Weights of a small masked image model: encoder width 384, 6100 steps.
Rows from block 2 of the encoder of a small masked image model, named by matrix and row number. Rows with one number belong to one neuron. Each number is 128 + 24 x the weight over its row's rms, rounded and kept within 0 to 255. All counts start at 0.
Before each neuron's rows are labels from the 100 images, of 14976, where the neuron reaches its highest value: "responds to" is what is common among them. Only what is clearly more common there than usual is listed. The data: microscope photos of single blood and bone marrow cells. In brackets: how many of the 100, against the usual share in percent.
# fc1: MLP up (encoder.blocks.2.mlp.fc1.weight, 768x384), inputs 192-287
# fc2: MLP down (encoder.blocks.2.mlp.fc2.weight, 384x768, transposed), outputs 192-287

responds to: cell type: erythroblast (38 vs 14.3)
fc1.222 [119 144 161 127 119 119 141  83 106 109 142 120 140  80 100 105 103 101 120 155 135 166  96 136 146 195 150 143 157 134 127 144 172 132 129 163 152  87 131  93 137 138 127 134 105 145 118 108 116 108 103 135 131 177 158  80 149 124 114 131  87 111 159 145 141 118 127 106 125  93 167 123 150 131 121 144 170 103 108  86 100 137 122  78 116 143 166 169 137 118 128 125 136 101 130 109]
fc2.222 [155 139 133  96 157 147 157 113 149 120 168 135 124 130 135 114 110  81  91 122  96 127 120 117 144 131 119 127 126 103 128 152  79 132 146 120  85 107 161 157 127 111 122 135  83 111 144 160 124 159 131 110 129 116 148 123  96 186 164 109 137 110 134 168 147  98 132 110 137 149 160 166  83 115 133 138 154 133 135 135 108 113 101 146 174 122 124 113 108  88 143 155 111 128 124 127]

responds to: smear: peripheral blood (38 vs 16.2)
fc1.79 [119 155 149 106 130 115 146 111 157 114 187  98 117 134 131  82  91 155 153 125 104 131 119 115  98 126 120 155 145 115 148 108 172 164 111 103 170 114  97 187 115 143 101 111 158 133 131 109 147 144 154 129 116 143 154 178 120 120  92 114 104 138 156 108  91 146 139  80 118 172 130 109 125 107 132 154 102 114 121 127  97 117 103 166 147 145 142 143 134 141 110 114  77 110 122 102]
fc2.79 [143 121 116 147 113  86 114 139 124 152 118 114 141 148 132 144 173 161 112 123 137 113 167 148 157 128 177  99 130 152 153 130 166 110 111 140 114 151 164  88 149 160 120 111  89 102 153 146 115 127 146 129 118 177 134 119 129 147 116 145 134 114  80 138 167 156  90 180 125 121 164  99 180 134 125 108 109 129 101 127 161 156 151 134 127 101 124 115 108 141 118 150 173 138 130 182]

responds to: cell type: artefact (27 vs 9.8)
fc1.127 [158  92 144 136 143 144 103 133  98 149 110 167  76 147 116 116 133 125 143 167 145 158 124 150 159 122 126 165 107  89 162 131 124 129 147 121 107 124 118 116 119 167 108 113 165 123  95 165 102 121 159  91 142 134 150 179 135 119 107 129 139 197 135 108 113 127 127  91 101 166 143 153 122 106 129 122 105 154 167 114 128 138 131 153 157 100 110 115 119 179  71 145 105 131 124 143]
fc2.127 [126 134 107 138 110 126 136 130 139 145 151 102 105 156  83 140 180 134 157 115  82 121  77 106 139 135 134  94 149 128 119 118 141 121 145 133 194 140 135 152 128 128 138 126 110 108 138 138 145 124 145 153 115 120 126 112 147 112 164 101 118  85 138  81 153 118 131 110 161 111 161  56 164 169  99 162 135  84 132 127 145 133 119  87 131 158 159 155 105 151 202 127 143 149 135 130]

responds to: cell type: segmented neutrophil (50 vs 20); smear: peripheral blood (44 vs 16.2)
fc1.276 [144 129 122 150 103 131 151 142 132 126 129 147 131  92 113 105 110  85 153  92  85 138 116 166 137 140  99 162 134 119 124 111 149 173 128  92 132 100 129 154 156 102 114  88  87 128  97 129 147 164 137 114  90 134 155 131 107 103 123 140 150 132 120 130 136  68 104 137 132 126 138  75 172 119 131 162 142 142 144 147 137 117 137 120  68 112  99 173 145 117 119 100 120 107 114 129]
fc2.276 [102 127 147 124 144 106 135 144 145 132 164 138 103 154 139 123 154 149 128 155 129 132 148  77 123 136 146 112  99 126 136 159 119 124 156 137 145 134 150 130 105 156 151 153 142 146 145 142 118 115 182 114 120 114 100 147 100 133 109 131 105 116 182 128  93 117 164 133  88 132 118 129  65 114 106 145 153 150 177 105 111 149 116 159 202 138 155  99 133 170 132 127 132 126 144 124]

responds to: cell type: segmented neutrophil (51 vs 20)
fc1.155 [123 114 140 136 124 151 120  98 112  81 119 122 148 135 128 117 101 148  72 103 118 121 118 120 120 117  83 112 163 149 109 131 119 111 114 106 125 182 125  92 103 131 123 132  86 157 128 153 160 112 101 102 141 157 157 110 142 157  95 115 136 120 136 106 102 154 135 168 162 115 139 160 121  98 109 141 154 140 164 100 107 105 104 163 126  84 120 173 118 110 114 143  99 123 167 121]
fc2.155 [146  99 153 189 161 117 185 129 134 134 155 119 126 108 131 103 108 125 165 129 125 152 139 112 116 135 190 158 114  98 116 141 122 114 112 183 128 117 161 160 136 152  97 173 133 118 135 141 104 127 131 115 114 120 118 118 111  88 155 124 134 125 129 164 106  74 157 105 108 110 151 138 135  90 105 114 140  88 142 173 147 145 123 136 109 142 111 149 126 121 125 137 112 158  76 145]

responds to: cell type: promyelocyte (25 vs 6.4)
fc1.178 [136 114 155 119 137 163 144  92 130 125 147 122 107 123 153 136 164 137  93 131 129  93 154 126 127 150 111 148 118 143 113 140 121 111 144 103 145  79 118 151 127 121 127 137 123 117  98 142  76 113 108 128 152 109 101 116 145 110 128 119 137 176 100  86 143  80  87  90 136  95 129  93  91 121 167 144  88 131 114 141 179 140 109 128 159  85 122 128 127 151 104 139 122 102  97 132]
fc2.178 [130 173 128 130 137 115 115 159 117 138  83 114 136 182 139 128 117 161 129 121 121 144 127 149 133  99  76 120 174 157 138 144 121 124 131 169 120 121 129 110 110 153 137  69 177 102 118 128 116 161 131 133 122 132 109 148 123 123 136 141 169 107 145  92 138 142 137 124 173  97  77 129  75  65 111 100 138 133 150 104 150 132 139 130 119 116 171 131 131 154 180 106 105 173 131 132]

responds to: cell type: blast (26 vs 6.1)
fc1.678 [119 158 113 153  81 154 120  91 123 115 146 127 134 156 145 123 157 116  69 160 103  96  57 152 131 166 131 101 121 185 125 183  93 108  80 111 121 112  89 157 158 101 142 177 125 133 115 155 131 148 148 132 132 129 157 138 140 132 122 129 156 114 158 130 146 101 125  96 140  68 115 113 142 141 145 112 111 164 177 157 137 108 134 120 159 131 136 107 107 144 128 149 152 137 138 130]
fc2.678 [103 134 105  90 158 136 127 174 119 165 134 113 127 144 134 127  89 145 150  92 137 134  92  93 108  86 106 138 148 124 142 132 145 163 149 163 144 135  92  83  99 147 120 100 175 149 126 117  93 149 133 130 116 151  96 112 152 127 165 141 154 147 121 119 156 141 126 121 134 139 126 148 128 133  75 135 169 130  85  96 122 126 159 118 114 123 116  74 134 134 108 138 161  99 135  98]

responds to: cell type: segmented neutrophil (40 vs 20)
fc1.444 [156 103 168  79 165 157 172 106 132 152 106 116 125 143 146 128 162 145 107 135 116 125 161 162 135 158  48 121 153 165 144 160 124  92 103 116 137 101 160 160 106 131 138 146 113 112 139 148 116 128 121 147 130 146 147 140 134 153 105 105 148 130 132 113 145 137 118 139 104  80 133 127 131 116 159 137  78 173 133 144 160 105 148 146 164  96 144 133 130 145 144 153 113 126 119 141]
fc2.444 [168 135 124 105 126 127 106  98 122 121 101 120 166 133 126 154 118 111 183 144 120 123  39 106 152 160 128 161 145 127 156 140 126 132 157 158 124 128 108 138 111 147 123  97 120 129 117  93 148 147 133 144 143 162 101 122 160 121 138 112 156 146 131 106 149 140 140 118 192 132 137 123 123 175  95 131 125  74 129 150 127 119 125 119 107 152 130 127 107  99 128  81 153 106 116 147]

responds to: smear: peripheral blood (100 vs 16.2)
fc1.603 [ 71 105 164 103 139 149 152 101 131 131  93 118 179 178 161 122 135 122  89 140 113 151 111 170 121 130 133 104 130 103  75 122 154 116 141 144 135 152 137 125 123 120  79 144 160 130 119 129 120 107  97  61 121 115 112 144 132 139 123 123 113 143 158 140 118 142 164 141 131 135  93 170  78 152  99 126 124 138 124 140  95 108 113 132 126 120 138 141 148 120 141 121 155 140 139 130]
fc2.603 [166 153 165 151 121  96  96 126 100 113 103 115 142  93 159 161 124 130 126  89 137  97 126 123 128 101 173 127 107 178 115 114  94 155 146 150 149 132 148 165 119 128  92 112 170 160 189 135  85 104  99 153 123 100 139 130 139 115 129 143 110 156 149 107  67 113 141 118  93 148 120 127 133 152 102 158 136 119 125 134 113 148  83 122 138 130 123 100 130 163  94 163 113 129 121 107]

responds to: cell type: erythroblast (55 vs 14.3)
fc1.658 [113 147 132 139 138 147 144 144 132 117 112 190 111  87 136  86  83  92 136 140 125 134 118 139  99 128 145 139 128 169 114 155 113 128 124  93 124  91 113 127 147 142 113 136 116 164 177 122 142 128 150 192  85 156 163 159 140  93 150 118 129 116 116 117 168 117 161 132 164 102 120  89 162 161 159 102 107 118 111 122 124 168 138  74 104 182 122 101 122 125 143 110  90 142  97 132]
fc2.658 [175 113 132  71 125 121 133 125 119 153 164 133 134 127 130 143 135  46 105 113 107 138  96 137 121 104 151 132 155  84 128 137  95 164 144 164  93 124 124 142 140 124  89  98  90 126 117 150 131 153 133 112 120 120 111 104 108 147 142 150 141 148 113 135 148 123 147 138 121  96 140 147 112 103 127 171 150 123 110 110  96  77  86 154 135 103 145 121 159 121 106 106 178 109 126 106]

responds to: cell type: lymphocyte (43 vs 15.3)
fc1.140 [130 153 131 106 127 131 143 117 127 139 117 134 128 147 144 141 102  97 170 135 129 106 106  97 100 170  87 120 140 145 151  96 120 137 159 122 159 130  97 106  90 123 129 164 177 138  96 124 160  72 188 134 153 160 127  68 105 134 114 115 125 106 120 129 101 124 112 126 127 157 145 111  97 143 114  93 122 158 192 140 100  85 118 157 128  75 132 122 117 128 127 166 137 129 122 141]
fc2.140 [ 94 114  99 148 108 160 141 106 126  95 149 136 112 152  95 128 119 146 128 138 139 102  77 114 130 125  95 142 123 114  91 114 145 100 127 158 157 124 131 164  98 117 114 155  86 123 108 151 125 138 167 104 126 126 106 119 157 123 184 114 101 113 122 126 187 145 138  91 194  94 178 113 152 110 136 164 139 112 102 162  73 140 143 134 154 143 158  98 121 120 129 126  92 132 104 130]

responds to: cell type: blast (25 vs 6.1)
fc1.601 [ 98 177  98 116  95 104 150 134 130 167 115 149 103  98 132 122 119 110 128 136 128  83 128 126 142 147 125 154  97 121 128 160 193 128 124 116 131  97 109 115 113 127 130 159  84 139 136 114 123 145 140 125 116  86 134 143 149 125  88 147 119 145 155 154 149 127 134 105 111 155 114 123 145 141 133 117 162 106 153 145 128 168 162 170 139 107 151 102 118 165 132 151 140  93 150  70]
fc2.601 [106 131  48 159 105 137 108 132 169 123 131 165 149 107 118 155  95 170 155 138 141 161  99 156 168 126 106  85 134 131 120 149 136 182 142 173 139 125  85 157 146 131  86 149 135 151 112 127 121 139 121 120 115 140 112 130 167 113 170 136 145 149 134 149 138 112 130 134 108 127 116 119 144 127  92  93 142 139 119 125 154 123 118 148 112 146 106 125 136 134 115 105 128  98 178 102]

responds to: cell type: lymphocyte (43 vs 15.3)
fc1.686 [125 159 161 130 110  97 155 159 134 152  94  99 145 158 148 127 137 116 134 147 154 126 135 103 122 107 153 116 144 137 136  53 130 128 104 128 184 131 104 151 116 164 189 120 127 115  92 145 164 138 138  99 172 111 145 105 113 152 163 103 158 112 145 130 148 122  80 166 140 122 116 164 124 118 152 110 133 124 154 168  95 112 106 145 145 127 139 162 100 145 140 145  72 112 155 125]
fc2.686 [104  87 126 152 115 158 140 127 121 124 101 102 128  91 150 129  98 143 178 133 120 136 118 123 138 152 142 109 113 129  75 115 125  87 139 145 133 124 129 110 153 147 130 129 102 119 109 112 134  89 126 111 138 170 197 121 152 134 138 136 119 146 128 146 137 105 117 109  95 153 173 121 137 141 147 109 121 144 107 135 160 129 130 150 172 128  85 137  97 210 108 123 106 107 126 115]

responds to: cell type: artefact (46 vs 9.8)
fc1.139 [118 114 113 148 182 139 105 122 116 121 106  91 101 123 164 108 141 112 107 127  78 117 112 137 116  90  97 154  87 145  96  83  98 121 122 136 145 115 100 100 116 110 105 105 115 143 137 103  98 155  97 139 139 126 129 101 108 118 164 122 110 125 131 104 141 148 128 168 175 117 104 149 119 116 133 129 107  75 150 143  90 102 160 145  99 173  93 174 131 133 174 146 102 137 116 130]
fc2.139 [129 141 155 144 110 121 174 106 149 143  91 124 151 138 118 127 119 167 172 133 144  96 152 145 106 101 168 134 148  92 150 150 109 160  93  88 129 131 125 164 111 120 133 135 161 151 127 140 144  97 125 139  97 141 134 121 137 164 105 152 161 102 136 127 118 114 139 120  98 117 114 153  91 137 144  96 103 185 101 123 141 142 154 141 181 120 139 117 123 132 160 115 148 138  83 147]

responds to: smear: peripheral blood (46 vs 16.2)
fc1.436 [117 130 148 159 118 150 154  68 131 145 131 149 126 105 140 103 131 107 166 110 116 121  68 155 140 115  86 127 132 143 124 134 104  83 124  84 101 152 145 107 136 131 130 113  97  72 126 123 131 160 172 158 129 147 163 123 117  94 121 105 110 126 150 149 114 141 149 136 139 124 152  91 122 141  93  79 107 132  78 114 133  96 106 126 110 162 104 123 120 120 163  94 129 136 113 138]
fc2.436 [130 117 173 108 127 135 149 143 139 110 105 110  82 141 131 114 143 105 114 117 134 113 133 165  79  82 181 112 137  95 148 162 111 145 154 132 109 119 136 169 157 117  89 115 151 129 130 111 172 150 125 146 142 111  83 117 144 140 125 118 135 170 112 137 134  84 130 123 151  82 129 135 110 127 120 154 106  82 117 120  88 127 129 149 116 125 139 119 133  94 136 147 163 133 141 133]

responds to: cell type: erythroblast (42 vs 14.3)
fc1.90 [ 88 111 129 128 111  96 141 128 113 167 114 131  76 116 157 109 103 110 166 110 140  90 114 153 142 147 148 127 130 133 130 105  92 134 107 146 118 148 105 168 116 162 133 146 116 141 142 110 130 112 186 139 107 130 188 131 158 134 160 121  83 149 145 104 108 117 130 156 124  96 101  93 152 129 123 142 144 111 107  98 104 188 146 115 134 112 139 126 134 160 144 100 144 122 126 124]
fc2.90 [126 128 117  80 116 173 119 126  99 123  91 137 155  99 134 104 135 100 117 119 101 133 136 139  99 125 137 129 142  85 154 147 132 147 139 116 107 162 127 122 175  94 135 110 148 136 144 208 104 175 133 131 115 128  94 131 128  98 126 171 109 130 122 122 119 127 108 165 125 118 130 125 107 101 125 123 130 114 122  90  85  98 106 142  86 125 142  89 121  97  92  91 142 137 109 143]

responds to: smear: peripheral blood (69 vs 16.2)
fc1.762 [114 131 117 124  95  95 124  94 136 127 114  99 128  99 123 116 160 100 105 126 105 117  97 135 117 127  89 130 123 142 126 161 132  79 153 133 158 178 109 140 129 101 145 127 114 131 125 140 159 112 127 129 133 159 175 103 140 167 137  96 144 120 116 131 138 126 154 106 151 153 124 127 107 147 119 144 121 147 152 119 132 114 115 133 134 111 104 110  87 112 106  99 150 121 189 124]
fc2.762 [153 107 119 133 104 110 139 145 133 179 156 136 102 145 116 119 109 154  92 153 141 112 138 124  88 107 150 147 113 124 162 152 110 113 111 113 103 119 131 154 199 159 113 152 133 137 126 126 168 130 197 112 105 121  92 120  82 126 127 150 145 108 120 115 127  91 145 109 174  73 107 163 160  97  74 137 124 110 127 169 135 116 134 147 123 136 107 137 120 183 172 122 124 165 102 115]

responds to: cell type: artefact (25 vs 9.8)
fc1.739 [168  89 134  57 160 156 142 151 132 125 145 155  98 112 108 145 142 159 168 108 149 138 121 152 134 105 122 111 107  83 154 114 119 148 129 135 137 120 149 125  99 164 116  94 159 161 109 111  66 132 120 123 124 118 130 132 135 127 138  87  98  77 117 126 149 118 103 116  94 124 132 147  92 120 174 167 102 149 162 138 143 144 142 123 163 119 138  93 159 142 158 134 118  94  82  79]
fc2.739 [ 99 117 100 171 143 117 140 132 141 155 139 134 141 130 119 119 137 119 113 150 115 109 155 151 128 109 136 124 112 116 149 147 167 141 114 149 172  97 100 131 181 140 123  93 114  87 123 153  92 117 112 135 108 123 122 130 104 142 161 133 132 161 152 139  86  94 133 119 154 140 159  68 126 169 113 133 111 110 104 133 164 136 120 132 114 162 124 152  85 112 152 125 137 169  85 145]

responds to: cell type: plasma cell (25 vs 3.6)
fc1.441 [128 155 116 113 134 125 136 133 184 118 115 133 142 117 152 112 118 104 125 158 137  77 169 124 142 169 125 149  89  82 140 111 144 128 161  78 139  90 138 120 139 123 146 173  69 154 139 109 123 141 112 106  81 123  94 136  98 113 130 146 154 114 143 140 101 124 146 101  96 123 165 121 101 119 130 101 140  90 110 114 147 160 124 126 132 127 122 106 139 159 126 148 111  91 150 120]
fc2.441 [123 116 134  86 109 129 108  71 148 126 142 146 154 109 109 150 120 133 125 126 119 142  82 120 147 146 113  85 102 140  88 143 108 133 112 124  90 125 115 134 105 122 148 158 118 118 128 115  99 115 113 130 146 118 174 146 157 134 118 142 150 136 180 140 106 171  98 140 146 123 124 168 126 141 122 124 119 143  98 116  82 130 138 123 169  97 120 117 185 139 164  99 179  93 171 115]

responds to: smear: peripheral blood (95 vs 16.2); cell type: segmented neutrophil (56 vs 20)
fc1.294 [153 101 127 158 133 100 151  87 163 125 164 122  98 107 102 101 108 111  94 116 101 135 154 140 153 169 139 137 121  90 117 120 148 125 157 107 127  71 189 135 165 146  94 124 115 157 115 140 136 125 103 167 105  95 119 124  96  91 113 152 114 110 162 140 126 187 153 140 109 151 123 138 119 144 123 123 136 124 111 136 113 200  83 106  71 145 118 144 140 125 142 116 114 104 125 141]
fc2.294 [118 130 206 112 124 106 132  80 152 165 148 127 160 106 127 138 116 137 129 137 148 117 152 102 127 118 184 108 117  94 112 133 128 124 143 112  87 155 124 163  92 168 108 117  90 118 171 100 156 164 170 106 127 132 222 148 161 110 105 100 147 152 101 118 125 102 129 110 128 103 164 127 125 132 113 142 148 122  84 123 125 140  89 138 132 129 144  84 114 141 155 126 165 120 146 126]

responds to: cell type: segmented neutrophil (51 vs 20)
fc1.168 [125 115  70 136 116 105 142 134 154 159 154 105  97 133 147 128 164 111 170 132 100 139 140 167 129 133 127  86 139 132 125  90 132 116 162 136 169  84 122  75 151 138 127 140  62 114 133 150 121 128  96 178  79 145 115 122 178 127 125 106 132 121 135 116  95 128 115 141 139 112 145 122 132 118 151 118 146 138 111 148 106  93 132 137 147 173 115 121 122 144 124 138 139 141 134 123]
fc2.168 [163 134 145 135 119 139 117 147 133 127 131 120  92 142 133 128 114 120 123 142 118 119 115 161  90 128 134 164 170 160 154 138 131 138 131  83 100 150 144 144 171 138 100 129 168 112 122  88 170 143 149  95 147 117 100  96 122 160 155 150 133 103  94 111 140 132 121 120 157  74  95 132 104 119 107 152 113 107 150 146 108 165 119 101  95 110 137 116 131  91 137 136 173 160 115 120]

responds to: cell type: lymphocyte (46 vs 15.3); smear: peripheral blood (41 vs 16.2)
fc1.49 [ 48  84 133 169 110  99 100 154 140 147 128 103 106 136 145  81 116 137  79 164 131 111 149 155 100 124 103 145  81 110 116 100 112  99  99  87 140 135 186 154 137 135 129 143 130 129 182 103 124 121 167 182  99 150 142 166 122 144 144 177 101 136 109 132 135 145 109 128 115  80 151  87 122 147 152 153 166 113  98 100 186 161 120  99 104 100 159  92 125 140 161 117 134 146 100 153]
fc2.49 [149 146  79  83 139 116 134  79  96 156 146 166 139  83 149 143 102 105 118 125  97 128 118 114 166 130 134  94 160 108 120 142 118 142 131 176 120 165  78  82  92 126  99 151 164 129 130 181 103 149 165 125 132 117 128 138 148 109 114 135 144 122 137 123 133 142 129 127 155 134 104 108 125 153  84 150 132 102 137 112 114  99 110 145 141 107 135 133 126 138 128 129 134 113 113  97]

responds to: cell type: segmented neutrophil (40 vs 20)
fc1.261 [142 162 108 130 135  98 131 129 142 114 112 132  76 137 190 157 142 144 144 133 164 129 135 153 101  97 164 108 112 139 178 143 119 145 125 131 168 135 170 160 126 137 151 137 162 147  85 150 132  99  72 125 120 121 129 110 123 123 116 149 126 145 107 131 131 142 132  95 109 130 120  99 178 126 170  97 160 132 130 137 149 163 149 123 141 166 141  98 137 125  99 108 145 127 129 113]
fc2.261 [105 133  95 145 102 132 162 186  82 132 125 122 152 122 128  85 123 135 108 137 151 194 113 110 136 179  91 153 106 152 144 110 174 102  98 134 119 120  87 112 145 132 118 151  66 163 125 114 110 123 116 118 125  98 111 144 118 116 156 119  92 111 108 151 153 146 102 150 149 120 138 131 131 120 131 144 116  82 140 130  88 138 132 126 129 132  94 178 104 130 126  84 118 152 119 149]

responds to: cell type: promyelocyte (27 vs 6.4)
fc1.5 [144 128 142 138  99 122  99 147 140 126 119 123 152 135 155 139 142 101 138 114  77 116 124 140 167 160 171 127 136 151 146 247 143 143 111 156 163 139 140 124 138 136 122 152 143  97 121 133 149 107 125  95 156 121 124  85 102 141 143 129 116 141 168 111 140 101  21 116 161 147 143 115 144 115 144 105 140 147 156 127 124 143 156 122 136 122 123 150 141 122 109 112 131 157 126 125]
fc2.5 [138 182  85 140 107 100 125 168 120 116 170 117 134 106 162 145 136 110 123 132 130 118  95 108  96 135 101 112  95 147 137 104 108  92 115 174 166 144 134 117  69 129 164 130 133 115 105 164  92 156 114 121 116 131 135 130 147 152 156 114 149 112 152  83 165 120 158 118 146 106 145 152 116 111 126 117 161 176 172 129 137  96 144 151 136 163 171  97 121 116  86 163 123 159 140 126]

responds to: cell type: artefact (27 vs 9.8)
fc1.411 [121  84 128 124 141  97 125 155 128  80 126 120 109 115 132  96 159  99 151 145  97 147 119 142 140 142 165 133 153 107 166 129 135 109 141 121 114 116 148 149 126 111 138 149 132  96 150 153 107 140 157 140 115 132 149 110 114 143 113  64 112 109 149  77 165 104  62 101 122 139 120 119  99 159 159 121 163 141 132 139 105 108 147  98 144 126 136 135 131 128 163 134 109 160  84 108]
fc2.411 [166 141 155 125 129 137  93 147  90 161 150 141  85 155 109 123 109  81 145 149 133 151 105 153 107 119 141 142 128  98 142 104 105 139 114 159 148 128 106 113 166 148 128 121 145 125 131 124 124 157 103 149 151 127 100 134 161 118 163 138 153 122 108  67  89 151 146 162 127  69 124 145 112 134  80 123 117 125 126 125  90 159 164 121  39 172 148 118  90 101  86 171 134 152 104 126]

responds to: cell type: artefact (37 vs 9.8)
fc1.416 [155  82  81 123 110 124 131 135 124 141 120  76 128 107  95 104 137 158 129 144 142 138 157 136 113 151 128 121 124 161 156 140 143 129 112 131 103 185 123 143 132 138 134 171 126 126 115 124 137 135 148 107 123 113 188 115 163 127 100  83 150 145 149 128 151 102  90 117 102 122 159 109 136 115 124 114 120 126 191 136 125 128 124 132 120 126 120 141 142 153 135  76 112 113 135 166]
fc2.416 [110 145 153 125 132 131 110 176  92  93 127 134 111 166  92  78 128 145 153 129 121 130  97 139  70 147 137 147 138  89 112 117 114 117 111 136 115  92 134 136 123 125 155 125  86 116 128 126 143 145 119 107 168 102  92 146  73 122 154  99 113 138 118 110 122 148 153 140 170 111  91 122 100 145 126 120 152 183 145 107 128 134 162 119  85 145 145 108 102 130 116 155 135 135 120 157]

responds to: cell type: promyelocyte (28 vs 6.4)
fc1.365 [115 150 131 136 112 109 125 130 147 156 149 143 149 142 153 109 216 124 120 128 154 117 121 141 121 122 126 126  87  89 136 113  78 113 122 122 134  94  93 136 132 128 121 127  77 145 112 114 124 121 124 110 131  86 101  96 117 125 163 102 140 136 112 137 107 100 152 155 138 121 100 153 139 115 143 102 172 127  84 120 145 100 165 123 127 134 123 142 112 123 141 118 104 127  85 117]
fc2.365 [164 124 123 143 149 114 102 106 131  92 116 107 144 161 118 152 112 129 152 156 113 134 159  98 112 101 155 162 107 114 143 165 122 138 130  95 136 150 114 178 114 120 133 146 160 128 134 161 102 162 116 156 147 104 111 160 145 128  98 110 159  79 102  78 162 125 125 110 163 113 126 106 113 132 117 133 109 155 163 111 126 145 155 138 121 148 139 106 191 122 175 165 131 110 118 128]

responds to: cell type: lymphocyte (41 vs 15.3)
fc1.159 [126 111 127 127  85 109  90 165 173 118 152 135 115 108 126 129 143 100 137 116 140 132  93 112 112 134 107 124  92 141 100  72  97 113  94 123 151 133 142 125  80 177 149 171 116 140 159 164 133 116 153 109 153 161 134  97 100 146 112 134 148  75 136 132 117 121 143 137 156  87 148 147 151  94 135 182 140 173 168 137 131 147 128 128  76  98 123 131 106  92 114 129 164  98 116 110]
fc2.159 [ 98 104 125 133 140 142 172 134 121 139 133 137 123 173  88 103 122 116 100 139 170 113 151 133 112 140 141 150 149 123 107 145 129 119 134 143  92 146 167 153 127 138  79 181 129 125 120 156 130 149 128 136 145 152  45 136 112 118 160 111 113 156 125 139 153 126 128 109 187 131 124 109 140  99 169 133 128 105  91 165 120 130 143 157 118 161 106 117 160  99 103 142  91 153 108 123]