python train.py --image_size=48 --translate=0.12 --encoder_activation="gelu" --encoder_fused_qkv=true --encoder_bias="none" --norm_pix_loss=false --decoder_layers=6 --init="lecun_normal" --shampoo_beta=0.99 --eps=1e-08 --grad_clip=1.0 --batch_size=64 --epochs=2.0 --final_lr_fraction=0.01
Rows from block 2 of the encoder of a small masked image model, named by matrix and row number. Rows with one number belong to one neuron. Each number is 128 + 24 x the weight over its row's rms, rounded and kept within 0 to 255. All counts start at 0. After the name is the row's rms in percent of the matrix's.
After each neuron's rows are labels from the 100 images, of 14976, where the neuron reaches its highest value: "place" is the part of the image that holds the peak; "colour at peak" is the nearest of a few named colours to the mean colour under the peak. Only what is clearly more common there than usual is listed. The data: microscope photos of single blood and bone marrow cells.
# fc1: MLP up (encoder.blocks.2.mlp.fc1.weight, 768x384), inputs 192-287
# fc2: MLP down (encoder.blocks.2.mlp.fc2.weight, 384x768, transposed), outputs 192-287

fc1.750 097 [163 148 146 137 109 145  88 118 136 134 106 124 153 117 103 146 104 138 125  99 135 130 106 106 136 166  79 133  83 133 126 110 122 155 131 113 124 117 108 125 127 105 159 136 125  88  96 132 120 133 176 118 141 127 110 119 139 123 104 115 146 114 155 111 141 116 128 121 118 101 134  93 128  83 125 121 122 123 152 183 135 163 110 129  97 113 130 111 124 121 123 117 110 113 122 134]
fc2.750 086 [125 127 153 137 144 115 121 132 139 126 155 139 153 126 113 167 104 153 118 139 125 142  72  89 128 122 133 126 110 150 119 130 129 102 136 137 143 145  90 167 106 125 153 150 119 130 156 118 129 126 119  97 120 101 160 127 156 125 142 127 116 183 162 119 107 137 143 128 149 146 143 131 120 124 102 105 125 182  89 125 136 138 138 154 135 150 134 127 170 187 132 128 143 103 144 123]
place: centre
colour at peak: purple

fc1.619 112 [158 158 134 133 136  94 168 145 155 127 116 142  80 147 160 151 134 136 128 145 165 132  98 129 129 165 147 125  72 121 136 130 107 116 109 116 163 117  71 101 124 121 146 111 141 160  89 147 119 125 108 145 107 133 102 103 146 129 126 138 129 115 139 123  91  93 150 134 130 128 180 109 161 161 171 107 117 110 148 158 113  87 155 119 190  96 142  78 116 127 123 117 171 131 100 132]
fc2.619 111 [104 151 107 108 126 119 113  90 134 130 162 114 116 147 126 114  98 140 113 104 113 107  85  97 149  93 111 124 140 153 146 131 111 123 128 130 107  86 130 146 142 161 120 149 119 109 106 120 150 132 150 147 130 142  96 132 129  83 151 142  71 146 126 145 150 134 110 113 176 105 143 166 160 145 107 119 126 115 119 163 113 141  99 111 106 129 131 174 113 111 124 135 170  95 124 123]
place: bottom centre
colour at peak: pink

fc1.187 090 [113 128 114 110 130 143 160 161 105 141 113 111 119 147 164 117 114 152  66 153 133 152 148 116  98 154 140 157 111 155 134 126 101 135  96 136 143 119 143  99  86 125 136 204 113 154 114 135 147 143  87 100 163 114 131 107 154 122 110  95 128 105 125 111 136 109 118 166 110 118 109 122 130 111 133 112 126 121 111 117 162 152 126  99 119 111 152 101 111 113 107 163 107 111 107 148]
fc2.187 095 [120 131 119 151 129 144 148 154 134 115 135 155 140 114 144 121 111 119 120 126  87 129 113 153  85 110 108 117 132  95 163 127  98 141 119 152  92  94 160 134 171 114 100 130  76 117 168 181 113 116 120 136 118 117 115 126  61 155 148 148 126 165 144 159 145  64 168 107 138 123 156 155 111 159  91 151 156 119 121 150  99  98  83 131 102 122 120 166 149  84 128 108 135 139 115 109]
place: bottom centre
colour at peak: white

fc1.161 104 [127 126 161 140 124  97  98 110 113  87 104 128 203 155 129 100 105 138 119 150 166 123 128 127 136 134 107 119 116 119 109 122 148 126 162 134 153 168 110  80 117 142 154 133 114  98 153  90 126 117 106 102 126 164 126  92 123 134  96 135 130 120 106 158  98 148 100 119 124 110 172 124 138 125 109 144 104 101 110 145 113 109 172 133 120 162 127 155 144 103 143 125 125 168 120 150]
fc2.161 105 [175 124 169 125 106 129  86 106 148 136 142  94  91 125 129 116 181 149 106  98  76 106 121 125 141 128 108 159 103 159 146 136 112 115 125  97 104 108 148 175 134 149 123 110 132 109 126 169 151 158 142 172 121  95  95 127  93 164 131 150  98 129 123 126 131  96 132  99 161 120 172 127 143 124 145 113 119 114 160 135 152  94 111 127 176 135 145  95 113 127 111 167 150 102 118 127]
place: bottom centre
colour at peak: pink

fc1.753 096 [120 159 136 129 170 137 129 134 135 131 138 136  91  96 107 136 124 126 120 137 144 140  92  98 136 146 134 156  86  94 128 135 132 100 116 117 151  96 112 111  95 124 154 132 136 118 195 138 107 148 121 151 105 110 107 139 134 108 139 144 104 117 163 147 131 116 103 105 111  75 130  77 114 100 144 120 130 122 114 101 120 106  95 124 116 101 113  99  87 163 125 129 124 105  98 144]
fc2.753 084 [154 118 142 111 132  63 125 128 120 128 166 137 162  95 111 147 114  85 156 138 114 158 127 150 145 100 143  97 119 108 116 167 105 116 120 160  95 139 114  95  85 132 173 163 133 124 106 137 151 111 164 109 133 160 118 107 100 141 156 147 131 102 133 105 129 153 111 115 177 150 154 163 130 135 147 133 105 123  85 172 111 126 150 146 112 132 116 137 158 111 140 135  89 141 127 129]
place: bottom centre
colour at peak: pink

fc1.189 098 [ 87 163 141 135 164 113  99 116 129 136 137 128 155 100 135 111 102 127 150 154 142 106  90 126  91 129  77 131 133  91 133  96 103 115 109 124 100 143 136 143  79 127 164 117 101 121 160 136 113 145 133 117 131 121 102 145 144 156 123 136 155 105 140 110 102 122 154 164 168 141 153 117  93  84 103 185 153 138 133 151 123 145 143 131 127 142 126 101  98 142 104 121 162 139 130 118]
fc2.189 100 [138  58 104 158 128 134 118  89 129  93 132 151  93 124  94 124 145 159 121 131 155 168 141 108 112 156 149 113 133 133 125 139 129 106 140 138 131 163  99 100 142 145 122 124  78 110 125 134 142 126 154 107 139 117 114 114 136 119 145 121 110 163 155 122 149 161 186  92 146  91 125 138 147 151 163 112 123 134 140 127 147 153  89 146  97 140 129 124 172 126 116 126 129  89 165 130]
place: centre
colour at peak: pink